From a checkpoint of a small image classifier.
Model: 2.54M parameters, 32-pixel images, arch mlp_mixer, activation reglu, width 160.
Rows from block 4 of a small image classifier, named by matrix and row number. Rows with one number belong to one neuron. Each number is 200 + 40 x the weight over its row's rms, rounded and kept within 0 to 999. All counts start at 0.
After each neuron's rows are labels from the 100 images, of 14976, where the neuron reaches its largest size: "strongest on" is what is common among them; "patch colour" is the nearest of a few named colours to the mean colour under the peak. Only what is clearly more common there than usual is listed. The data: retinal OCT scans (Kermany 2017).
# gate: MLP gate (model.blocks.4.mlp.gate.weight, 416x160), inputs 0-79
# fc1: MLP up (model.blocks.4.mlp.fc1.weight, 416x160), inputs 0-79
# fc2: MLP down (model.blocks.4.mlp.fc2.weight, 160x416, transposed), outputs 0-79

gate.6,242,179,195,157,227,195,171,222,178,171,182,251,143,196,214,217,157,202,198,165,215,187,270,226,235,260,240,234,194,206,184,184,199,240,195,254,224,229,246,189,227,154,139,207,150,187,237,163,154,166,258,169,250,106,201,166,214,172,265,208,205,146,191,217,152,213,164,127,107,216,177,218,135,187,205,151,174,197,257,160
fc1.6,148,218,189,203,154,195,218,151,226,254,212,167,226,217,184,192,236,204,145,211,202,201,150,198,181,120,172,187,200,196,213,229,172,144,218,151,200,193,183,198,168,226,270,190,246,245,138,237,242,212,148,239,165,283,175,233,217,205,133,187,219,252,203,192,241,186,256,232,273,139,205,214,270,213,221,240,228,186,168,242
fc2.6,188,179,203,175,184,237,169,232,264,237,187,223,219,206,212,230,163,219,220,240,277,211,207,285,192,254,176,207,125,123,167,194,222,335,157,203,166,180,275,185,135,219,203,236,167,147,247,190,236,200,229,198,277,203,223,222,183,209,219,277,275,199,220,266,213,147,192,183,213,186,219,239,209,189,186,196,171,216,240,183
strongest on: finding: choroidal neovascularization; finding: diabetic macular edema
patch colour: grey

gate.182,203,162,206,199,224,150,135,291,183,124,202,137,156,176,186,190,243,183,255,247,177,203,213,188,187,205,186,241,190,196,174,175,196,156,212,238,184,136,259,235,185,216,146,224,260,158,278,151,219,205,195,225,209,188,207,275,240,246,175,184,97,194,268,244,269,209,170,180,220,219,196,150,172,257,130,178,203,190,209,195
fc1.182,178,219,199,200,184,254,261,160,185,285,183,262,263,232,204,189,161,205,163,186,181,189,179,190,209,203,200,160,203,238,218,234,190,212,184,161,230,268,172,159,219,193,232,184,121,193,87,204,163,204,195,175,236,203,193,137,159,141,172,205,298,184,154,180,186,180,211,238,184,196,163,257,251,151,298,229,207,204,172,215
fc2.182,144,271,157,179,236,127,164,214,214,146,196,185,238,161,197,180,175,197,222,150,236,158,209,246,193,195,169,215,196,155,268,174,206,277,198,206,206,232,177,278,234,177,246,242,153,176,207,230,165,228,190,256,275,116,146,267,137,112,208,250,171,242,226,203,200,219,261,190,219,180,170,161,228,164,223,267,150,175,240,242
strongest on: finding: diabetic macular edema
patch colour: grey

gate.372,217,180,216,182,231,201,232,209,172,212,200,226,194,147,206,256,196,161,239,261,156,218,238,145,176,202,145,133,199,254,216,198,140,211,254,145,176,222,226,175,254,268,215,271,146,152,216,197,217,208,161,212,270,157,163,261,217,117,214,98,281,239,171,233,242,175,167,259,132,146,136,197,204,252,262,206,205,181,171,187
fc1.372,199,241,185,228,175,228,185,227,224,169,187,172,222,256,181,171,162,197,148,126,218,178,150,242,232,172,245,234,199,143,211,228,246,181,154,235,229,212,177,230,159,142,198,138,235,262,201,215,172,166,274,214,138,238,238,130,184,286,161,266,141,171,237,172,167,192,245,108,235,250,262,172,229,183,123,196,208,189,259,214
fc2.372,227,134,202,104,219,228,209,184,202,197,166,238,255,203,277,242,164,246,186,196,172,229,233,237,121,146,234,164,220,182,144,212,209,220,102,281,287,187,202,189,169,120,181,190,239,200,171,167,246,237,184,225,182,200,196,222,202,206,163,239,172,168,184,197,153,207,208,152,226,228,262,334,150,174,247,186,194,195,216,190
strongest on: finding: diabetic macular edema
patch colour: grey

gate.77,193,173,197,218,215,213,142,198,242,258,226,251,286,219,221,160,183,151,258,160,191,245,164,141,217,151,169,179,257,244,211,185,182,191,195,245,167,217,179,162,181,217,240,216,184,159,274,204,237,182,246,233,203,187,198,212,220,169,204,133,261,255,120,196,229,180,172,235,161,230,160,166,206,166,235,227,177,178,274,133
fc1.77,170,251,228,311,182,199,198,163,209,255,175,208,175,171,209,236,191,210,140,214,209,193,189,303,240,147,163,222,161,157,224,263,189,222,144,153,208,217,180,206,222,187,167,169,161,267,179,238,205,218,144,185,198,166,178,182,153,248,186,204,171,248,195,198,138,215,264,138,252,205,322,226,162,220,141,211,199,184,237,254
fc2.77,230,222,139,152,209,256,187,171,178,166,256,161,194,248,206,257,230,195,231,201,163,148,147,173,171,209,199,278,219,240,174,241,248,222,138,177,201,204,276,257,187,119,226,243,174,235,153,244,172,300,216,246,229,186,246,230,187,205,171,258,184,214,181,169,155,212,246,221,229,237,146,173,237,180,270,263,227,186,212,164
strongest on: finding: diabetic macular edema
patch colour: grey

gate.393,204,188,166,231,238,175,164,204,262,212,163,226,102,116,224,192,183,174,211,162,185,138,183,217,168,212,171,171,287,130,180,170,164,182,216,250,174,227,211,234,192,207,212,132,187,222,262,228,184,253,203,206,192,209,207,218,186,144,213,169,238,165,267,195,147,155,274,150,192,186,206,176,216,271,198,165,155,219,238,170
fc1.393,169,136,202,221,125,158,198,221,202,139,147,144,161,162,236,158,162,169,180,255,275,115,273,220,199,170,156,167,257,131,166,197,139,208,237,227,120,96,211,102,260,209,198,161,250,145,240,162,143,232,191,271,166,203,170,195,183,218,177,144,222,166,224,240,277,201,199,173,202,212,236,199,206,200,185,224,143,243,167,193
fc2.393,180,152,248,138,167,154,195,257,201,217,211,173,221,200,203,241,168,219,172,203,218,228,225,156,218,165,211,206,227,152,248,126,232,168,216,228,198,203,197,130,233,279,177,185,222,193,262,163,186,112,213,106,114,198,202,177,231,167,178,201,201,180,220,202,256,152,140,202,198,176,182,267,196,204,193,179,278,196,177,210
strongest on: finding: diabetic macular edema
patch colour: grey

gate.11,246,188,213,219,166,223,143,194,140,197,167,195,284,257,250,158,196,192,182,169,223,146,264,147,189,212,253,170,185,226,106,196,155,168,264,234,216,101,290,189,247,213,212,176,219,142,195,173,174,176,176,199,152,157,170,232,273,168,193,182,194,158,156,253,225,198,139,153,161,195,220,217,157,198,260,193,153,221,234,137
fc1.11,116,236,242,220,213,218,260,219,223,199,191,169,149,177,181,215,197,225,263,178,173,184,164,207,205,164,200,211,241,242,188,194,207,247,186,221,212,280,137,210,145,200,221,217,168,182,160,215,249,205,223,192,258,247,280,169,248,172,212,168,259,219,237,189,241,180,244,196,133,162,144,149,339,181,125,200,193,182,155,224
fc2.11,165,183,182,160,211,199,211,189,267,162,201,191,226,215,146,186,228,112,140,253,277,161,176,210,166,229,169,203,189,282,225,186,184,229,217,201,199,189,207,161,156,202,211,175,263,142,218,201,175,236,206,195,217,224,241,222,150,145,173,245,196,309,168,283,226,207,152,191,185,278,142,212,213,160,200,265,191,199,290,149
strongest on: finding: diabetic macular edema
patch colour: grey

gate.156,187,153,166,203,193,168,241,256,157,184,200,172,167,255,189,129,145,171,130,250,137,248,183,186,202,242,262,223,119,250,222,184,239,198,178,182,217,226,195,279,160,237,116,186,239,226,188,127,217,221,207,236,241,175,274,154,206,149,187,159,198,278,238,242,222,208,142,205,199,154,139,249,230,237,191,226,219,187,192,250
fc1.156,240,166,189,130,199,209,284,239,132,195,240,200,157,243,230,202,135,207,126,282,194,235,246,139,172,225,179,227,153,228,176,196,243,170,198,178,178,197,203,240,153,199,172,245,236,220,204,146,196,230,154,211,174,239,225,126,194,213,182,257,218,239,328,202,229,219,148,204,261,158,150,248,244,238,193,237,142,235,125,258
fc2.156,199,226,160,225,213,161,214,234,175,213,198,139,152,235,181,232,175,272,296,190,184,256,286,158,276,153,194,224,134,217,238,142,228,157,212,193,253,264,180,178,216,161,170,225,222,193,236,233,255,191,141,200,213,164,218,276,255,203,323,184,204,165,228,134,207,252,191,156,146,206,214,218,190,226,180,182,225,189,178,195
strongest on: finding: choroidal neovascularization
patch colour: grey

gate.116,219,171,152,221,91,170,196,196,176,212,159,159,183,241,173,111,186,122,226,195,177,229,215,203,180,255,269,274,159,196,164,176,236,247,190,253,230,160,220,241,212,184,112,209,228,142,214,103,214,227,208,213,192,200,260,199,144,238,213,211,169,148,194,211,218,236,141,207,103,208,221,255,145,127,181,211,195,200,182,146
fc1.116,214,169,209,170,239,185,116,213,204,217,199,175,196,147,286,150,194,158,232,159,203,194,218,257,199,223,200,196,238,184,177,171,212,217,195,278,234,188,181,167,212,185,230,242,243,146,244,203,212,166,222,148,159,150,232,201,190,224,164,203,141,121,258,246,209,213,176,127,112,274,186,184,178,147,158,195,182,275,232,118
fc2.116,251,203,298,234,245,251,264,188,230,187,162,180,127,193,201,201,273,215,223,189,155,122,233,111,193,209,164,206,186,240,173,246,193,123,214,190,190,177,183,180,175,266,224,151,234,246,178,159,113,174,197,160,183,230,164,153,217,235,235,124,193,147,201,167,189,244,155,212,199,208,176,155,198,243,167,199,189,243,189,213
strongest on: finding: diabetic macular edema
patch colour: grey

gate.118,206,161,233,142,177,204,205,246,205,206,160,150,137,115,252,161,220,228,249,205,263,171,258,139,126,298,220,188,177,167,274,129,248,267,194,140,167,182,200,230,191,179,181,212,251,211,198,197,163,188,201,148,239,218,202,172,221,214,198,245,128,226,258,154,224,189,227,240,159,201,175,263,225,250,145,225,232,219,153,241
fc1.118,205,256,166,250,234,213,207,155,176,197,254,270,268,276,167,242,172,171,146,195,122,216,142,251,259,129,170,232,212,249,150,281,167,171,195,245,246,230,222,173,213,243,208,210,162,177,197,206,228,212,202,253,143,171,199,237,179,202,177,160,270,167,164,248,163,213,151,164,234,209,245,162,170,150,272,163,198,189,228,170
fc2.118,224,251,177,224,172,203,223,201,221,188,286,204,230,163,181,202,201,145,246,157,184,153,180,175,215,174,145,236,211,217,208,190,176,231,271,191,175,163,177,263,179,168,210,163,156,205,140,217,211,222,242,195,158,198,222,225,186,169,251,221,238,157,177,200,157,191,171,254,188,246,163,176,132,87,230,262,191,207,180,187
strongest on: finding: choroidal neovascularization
patch colour: grey

gate.76,242,178,132,135,131,157,175,199,133,184,216,150,180,240,130,172,198,218,182,182,235,192,211,214,218,210,206,222,148,241,182,230,225,196,125,194,183,271,159,301,242,205,134,257,124,220,168,126,224,240,219,245,285,100,251,185,310,179,226,169,218,233,189,210,265,161,188,179,180,205,168,237,223,266,155,157,204,170,239,234
fc1.76,210,186,203,156,172,258,237,240,127,236,192,242,220,250,134,216,123,162,228,135,174,197,143,156,203,196,194,225,151,243,267,233,214,201,107,200,250,293,147,306,203,181,157,227,196,249,179,145,229,155,238,193,236,169,308,149,227,135,279,208,217,285,211,228,206,131,195,261,200,213,200,159,212,236,185,229,199,164,249,244
fc2.76,190,229,191,333,228,236,226,199,245,190,224,196,184,250,228,223,224,224,238,206,212,193,231,199,214,266,185,201,201,243,154,173,272,137,187,209,191,249,227,211,220,196,222,224,206,228,223,236,175,252,218,137,267,186,249,154,224,149,214,270,114,181,199,207,197,222,127,159,188,147,263,157,121,223,141,253,216,110,193,239
strongest on: finding: choroidal neovascularization
patch colour: grey

gate.206,231,181,232,231,198,208,179,221,204,242,173,177,196,180,193,100,201,164,186,184,204,269,215,286,234,220,229,204,157,172,160,209,230,206,179,247,260,161,138,201,272,205,191,228,244,127,195,179,234,158,205,159,239,193,179,197,153,185,201,160,130,164,229,232,207,220,212,128,88,230,179,152,202,180,173,212,200,234,199,115
fc1.206,174,219,174,137,194,177,192,162,179,152,219,198,230,218,212,280,189,240,222,213,218,127,197,130,173,150,152,218,249,255,235,186,174,190,198,171,143,237,238,193,133,188,224,208,165,274,197,227,165,212,208,246,153,194,222,206,234,194,204,238,296,245,169,187,234,154,180,247,303,175,182,296,208,230,217,200,179,184,219,261
fc2.206,172,206,163,272,177,164,220,184,233,239,261,175,229,189,246,238,169,192,212,220,210,283,153,152,218,137,244,193,218,107,211,178,267,171,183,179,206,233,119,233,214,136,138,195,197,291,157,221,288,308,189,210,143,184,221,182,217,192,240,240,188,164,198,213,112,219,239,215,231,138,213,234,168,172,242,210,220,213,184,219
strongest on: finding: diabetic macular edema
patch colour: grey

gate.218,132,218,243,132,142,185,215,245,180,215,156,164,223,163,167,163,213,232,263,216,251,219,220,178,233,272,225,252,204,232,233,221,203,211,200,185,247,165,190,253,270,214,197,227,201,139,188,202,226,271,189,180,286,196,263,226,225,190,220,143,180,204,150,185,243,234,126,235,203,219,194,199,181,203,267,237,223,157,101,268
fc1.218,205,195,244,130,116,239,221,194,198,219,194,178,215,182,185,179,227,260,249,210,262,224,239,184,154,242,237,242,190,168,225,202,240,237,200,209,193,139,229,256,206,187,211,222,217,148,215,175,221,272,152,118,254,251,217,213,168,251,225,242,136,231,225,145,194,266,139,272,230,167,257,224,144,103,243,238,192,209,120,195
fc2.218,232,237,136,159,211,230,202,165,210,175,200,165,222,234,132,230,145,310,186,168,211,183,220,197,292,118,240,201,185,221,227,223,231,233,249,273,207,236,227,217,215,178,202,241,183,187,187,220,213,165,224,100,212,120,276,185,244,185,221,278,183,244,208,185,222,163,220,122,220,199,178,184,224,208,206,216,145,165,225,157
strongest on: finding: diabetic macular edema
patch colour: grey

gate.214,174,204,223,201,251,255,234,200,241,264,184,190,194,207,204,209,202,165,259,135,124,221,162,224,294,180,165,196,145,136,205,224,245,225,121,243,228,250,169,253,158,231,148,170,167,261,169,216,261,190,199,196,249,178,187,190,190,112,190,142,251,185,213,200,166,177,244,221,223,216,133,200,262,183,264,197,159,212,243,252
fc1.214,171,216,193,198,255,277,223,204,248,258,174,187,209,226,194,234,210,162,272,150,120,223,168,237,302,186,156,174,145,141,202,229,245,244,126,237,241,264,168,248,161,213,147,154,155,256,164,215,277,207,188,206,265,176,184,190,192,137,200,146,246,192,210,184,164,189,265,226,211,227,124,193,246,173,248,212,195,190,262,272
fc2.214,182,180,242,246,183,152,155,239,149,182,194,179,132,253,188,133,223,265,206,202,221,195,298,215,198,233,255,184,227,280,207,226,201,231,184,186,168,247,216,253,214,190,180,177,103,224,254,192,189,207,224,202,241,105,271,213,194,212,272,204,179,192,216,130,216,198,199,172,185,246,157,161,220,183,211,167,199,252,223,194
strongest on: finding: choroidal neovascularization
patch colour: grey

gate.407,217,231,176,184,167,176,198,217,207,269,244,230,222,236,166,138,186,185,197,209,245,274,220,261,257,241,217,166,163,156,185,159,220,212,256,243,241,272,211,200,169,159,147,168,125,257,209,195,327,213,139,192,219,140,222,194,213,181,201,169,253,204,199,200,149,273,176,233,118,174,199,185,150,183,193,169,254,225,211,174
fc1.407,275,184,182,155,98,164,271,186,215,167,259,216,212,210,185,223,195,258,146,279,268,228,262,220,167,224,207,182,175,184,208,162,209,218,238,212,174,190,240,195,186,183,198,118,205,205,226,131,212,231,156,225,215,172,248,175,192,250,173,271,243,243,170,220,192,260,168,251,188,186,251,222,152,166,194,209,233,194,169,183
fc2.407,239,240,205,212,219,189,228,195,173,225,242,211,223,280,132,206,193,226,240,156,146,231,166,157,232,189,212,203,182,144,219,150,203,167,195,231,286,168,155,226,233,203,219,245,214,218,131,302,225,136,131,171,188,237,189,178,238,231,214,208,214,203,199,145,216,267,225,208,189,170,232,227,211,138,234,247,242,130,179,239
strongest on: finding: choroidal neovascularization
patch colour: grey

gate.161,240,231,121,112,171,232,198,207,193,183,168,228,244,183,220,209,238,177,206,167,329,234,210,165,143,137,214,207,193,237,215,225,176,238,180,225,185,203,208,197,251,209,235,207,245,159,268,240,273,125,201,210,150,178,173,300,210,208,242,174,193,309,191,221,255,198,214,210,177,213,248,131,139,183,186,207,239,159,155,171
fc1.161,259,194,158,195,215,205,152,155,198,194,172,149,284,205,226,144,186,191,177,183,287,252,197,203,156,90,182,168,158,213,231,194,205,175,164,239,148,182,169,178,234,198,225,183,236,192,223,215,249,170,155,208,96,214,181,204,202,258,256,247,182,257,175,208,224,253,247,241,214,234,250,223,122,98,161,220,229,193,209,139
fc2.161,185,247,210,151,241,176,203,236,153,217,212,195,245,203,239,187,160,280,226,183,183,196,132,223,218,274,173,213,201,213,230,209,201,134,189,157,178,188,184,169,169,221,282,198,259,161,158,188,238,241,234,179,140,233,255,214,212,211,108,225,207,190,190,225,195,147,212,160,233,246,270,156,270,166,179,144,164,257,200,141
strongest on: finding: choroidal neovascularization
patch colour: grey

gate.248,196,187,171,204,211,157,190,278,242,191,209,233,168,166,193,168,181,136,202,224,173,220,183,271,271,124,214,159,249,145,221,173,167,215,238,174,206,173,174,217,221,141,206,130,241,180,212,195,185,164,187,194,195,209,223,208,197,193,207,185,239,235,181,256,239,210,184,185,174,197,190,182,206,249,155,234,265,227,265,137
fc1.248,271,223,184,102,218,190,159,156,171,186,244,174,175,237,144,217,247,300,216,225,195,198,242,227,158,175,220,288,146,236,162,133,259,247,172,214,211,246,237,280,126,195,223,263,190,221,198,197,152,251,184,200,161,241,126,193,204,242,202,286,185,180,234,124,142,216,176,194,279,185,172,197,170,221,176,198,177,255,222,247
fc2.248,203,149,166,224,221,234,205,160,188,172,151,204,167,194,253,293,200,225,174,297,198,202,230,208,170,195,236,224,150,221,201,245,221,209,191,222,183,125,218,204,168,130,178,157,269,199,210,189,189,299,167,268,178,222,269,205,211,215,183,173,153,190,182,174,117,239,212,223,244,262,215,219,139,220,143,160,231,181,195,226
strongest on: finding: diabetic macular edema
patch colour: grey

gate.54,172,238,212,156,208,237,173,197,128,222,255,203,162,240,220,258,244,260,150,302,265,165,267,283,218,153,169,163,213,150,220,226,177,204,249,155,178,216,144,177,242,241,197,260,120,183,140,169,194,232,137,252,291,229,145,206,202,211,224,154,254,251,210,193,222,144,201,265,175,141,172,164,230,257,253,212,222,145,262,243
fc1.54,144,223,237,160,252,206,159,175,136,184,208,202,187,215,213,271,226,191,165,256,298,182,221,248,180,133,147,205,202,196,231,230,185,236,240,153,199,184,159,146,266,243,245,291,156,219,152,189,195,216,164,251,213,249,84,255,192,173,182,166,221,237,213,195,215,122,217,233,176,163,193,168,278,278,234,217,236,161,258,210
fc2.54,159,205,151,306,167,218,282,170,194,215,207,186,172,195,208,223,191,128,294,194,233,180,216,187,245,280,203,186,169,220,165,208,216,227,302,162,237,259,153,210,216,208,156,189,189,155,267,151,180,227,195,218,261,186,202,171,176,237,235,123,172,269,201,173,208,157,163,256,151,217,182,147,188,326,199,234,150,161,200,223
strongest on: finding: diabetic macular edema
patch colour: grey

gate.215,212,207,160,157,138,169,271,206,219,186,224,147,232,191,173,177,235,176,151,200,182,237,299,218,137,194,273,141,150,151,188,190,234,156,257,228,180,213,242,240,239,204,207,165,271,242,158,120,211,211,176,236,221,181,166,206,155,145,159,192,257,219,166,248,222,227,209,229,157,191,137,247,236,220,198,178,262,186,186,171
fc1.215,163,193,235,256,272,209,170,211,180,233,150,228,163,194,249,193,157,171,243,203,214,162,86,175,252,232,145,266,242,261,208,254,153,255,163,170,228,202,162,187,201,203,158,242,141,169,230,279,195,207,238,145,208,207,221,189,222,203,221,184,155,161,227,188,181,155,167,153,212,182,256,181,205,217,214,257,138,211,168,219
fc2.215,172,154,163,136,163,296,218,207,223,210,203,223,281,167,236,304,166,186,153,190,172,144,177,195,176,215,145,239,214,250,225,217,220,212,121,144,142,170,227,207,160,146,230,221,158,193,173,205,214,264,204,239,215,189,197,205,244,241,170,290,169,173,163,160,152,164,274,208,162,254,175,156,217,217,137,190,143,168,233,168
strongest on: finding: diabetic macular edema
patch colour: grey

gate.46,233,183,182,232,127,135,115,152,182,170,247,179,158,205,131,155,201,138,223,212,210,185,298,246,239,170,251,133,223,198,128,127,192,187,196,242,155,101,209,176,232,191,147,220,295,180,241,132,198,168,177,182,237,193,173,261,212,239,206,154,272,169,225,229,220,209,119,159,203,222,205,165,154,207,149,144,144,188,255,182
fc1.46,161,265,170,237,147,170,205,166,271,198,172,146,188,190,169,179,242,100,179,184,178,179,177,253,138,177,220,210,234,161,200,202,200,165,205,226,127,143,258,199,208,223,212,191,227,279,174,236,202,234,182,229,251,209,131,221,172,129,165,131,335,214,195,234,208,206,226,214,236,186,107,272,271,269,250,164,196,184,185,220
fc2.46,186,177,212,144,172,107,206,190,193,171,211,201,214,239,177,224,187,231,226,239,212,227,270,159,168,218,255,151,225,200,241,153,199,189,212,219,213,237,230,96,250,192,166,219,243,171,219,200,187,180,198,220,181,255,174,222,172,116,252,198,237,316,200,244,172,187,202,194,252,178,196,237,186,165,287,262,263,163,159,197
strongest on: finding: diabetic macular edema
patch colour: grey

gate.8,126,172,203,185,235,190,186,248,200,262,208,206,183,223,214,150,187,259,180,170,192,249,252,191,208,232,210,200,198,178,136,193,259,198,248,274,245,190,164,219,178,170,169,123,273,125,233,150,290,163,191,157,245,149,244,194,252,218,209,197,164,195,236,138,262,220,127,187,130,133,172,75,188,181,177,169,189,191,161,145
fc1.8,191,205,230,106,241,252,208,207,210,241,239,187,203,260,207,268,184,299,239,195,220,215,171,207,240,189,206,213,170,187,233,191,140,222,211,173,282,169,197,180,278,219,217,137,171,208,218,137,236,204,150,112,296,248,228,182,233,196,204,242,218,200,147,199,207,187,250,275,251,199,189,179,167,145,239,259,197,193,247,262
fc2.8,225,182,179,103,211,141,210,176,220,200,248,194,207,199,167,226,181,217,188,199,235,176,189,221,216,163,215,211,205,219,215,172,237,203,181,208,206,211,102,245,192,125,267,265,150,238,156,291,230,272,206,244,224,153,234,130,259,216,178,182,169,239,183,133,190,228,251,238,218,190,120,141,238,191,148,221,207,161,225,245
strongest on: finding: choroidal neovascularization; finding: diabetic macular edema
patch colour: grey

gate.283,199,147,227,166,258,206,217,262,137,123,229,208,147,143,238,206,176,238,221,286,224,233,278,151,217,238,184,124,247,220,201,197,238,214,245,168,129,203,192,167,181,230,141,185,202,134,231,167,150,179,235,175,172,117,223,162,202,206,188,213,228,227,169,183,207,188,147,223,100,245,206,176,162,225,235,155,183,240,177,243
fc1.283,203,250,217,247,147,190,168,201,272,245,222,199,279,249,160,228,187,120,223,164,167,128,106,247,202,129,198,235,190,166,207,174,139,212,166,231,220,180,215,203,220,192,257,208,190,247,241,244,252,211,171,250,215,278,160,258,232,188,209,133,198,207,189,201,211,193,258,209,267,194,158,180,248,184,163,248,238,162,256,153
fc2.283,164,209,211,188,166,169,178,141,226,173,158,232,178,162,219,199,132,189,175,223,258,231,182,222,183,190,207,125,169,175,227,165,233,352,210,273,152,225,259,187,224,216,264,177,225,133,252,191,181,192,265,205,200,240,188,265,161,203,153,232,251,268,214,237,198,164,211,165,217,218,238,219,223,191,257,208,207,245,201,118
strongest on: finding: choroidal neovascularization
patch colour: grey

gate.294,249,123,215,148,212,227,253,264,126,195,193,167,168,215,254,145,135,179,121,250,174,239,232,157,171,255,229,249,156,228,179,204,254,190,176,163,218,182,233,256,184,177,162,225,278,202,223,133,208,195,229,208,202,231,240,158,177,165,235,201,165,234,326,235,247,179,137,170,228,185,113,236,250,235,181,201,181,218,156,234
fc1.294,171,280,188,249,173,183,154,129,305,201,197,242,238,157,172,237,295,222,285,134,251,158,172,231,217,149,193,148,229,181,203,204,142,240,210,249,168,187,195,144,195,217,256,135,179,200,226,264,199,204,196,188,176,157,143,256,201,218,219,191,218,171,99,174,155,207,255,224,175,242,275,163,129,177,182,191,217,206,246,132
fc2.294,178,154,248,173,186,218,165,163,205,186,207,267,256,165,211,210,205,116,118,224,222,183,120,191,130,253,227,191,278,222,191,266,182,247,202,193,171,138,214,214,202,230,225,183,184,199,138,191,150,199,210,195,186,230,147,121,171,173,86,233,230,267,192,236,176,152,217,239,274,197,182,205,235,159,259,232,167,235,185,203
strongest on: finding: choroidal neovascularization
patch colour: grey

gate.406,134,156,202,148,220,263,209,250,169,147,222,225,110,114,256,205,204,227,234,234,272,264,241,137,136,244,259,155,256,230,241,160,202,200,261,160,163,248,182,176,241,245,206,163,235,87,209,169,212,222,252,158,215,174,197,197,213,154,154,221,200,242,134,219,268,167,217,221,123,216,178,226,159,237,183,165,148,198,167,205
fc1.406,146,131,166,171,217,254,230,236,128,119,209,224,126,118,280,200,195,215,238,234,249,240,244,112,136,233,265,165,250,248,245,198,197,194,252,147,162,262,184,172,240,238,176,201,212,93,158,158,166,219,245,162,206,195,210,190,215,155,164,227,184,241,157,212,271,162,207,239,156,206,200,260,143,224,192,164,162,163,164,223
fc2.406,209,204,170,224,275,219,199,186,192,276,243,131,168,251,222,199,227,233,139,192,188,214,165,105,207,164,162,212,254,221,205,210,184,88,190,103,222,212,145,160,199,228,173,248,162,246,158,233,213,198,177,195,177,160,226,164,222,183,220,148,248,185,221,149,264,218,227,193,206,197,137,155,253,253,212,212,205,165,144,266
strongest on: finding: choroidal neovascularization; finding: diabetic macular edema
patch colour: grey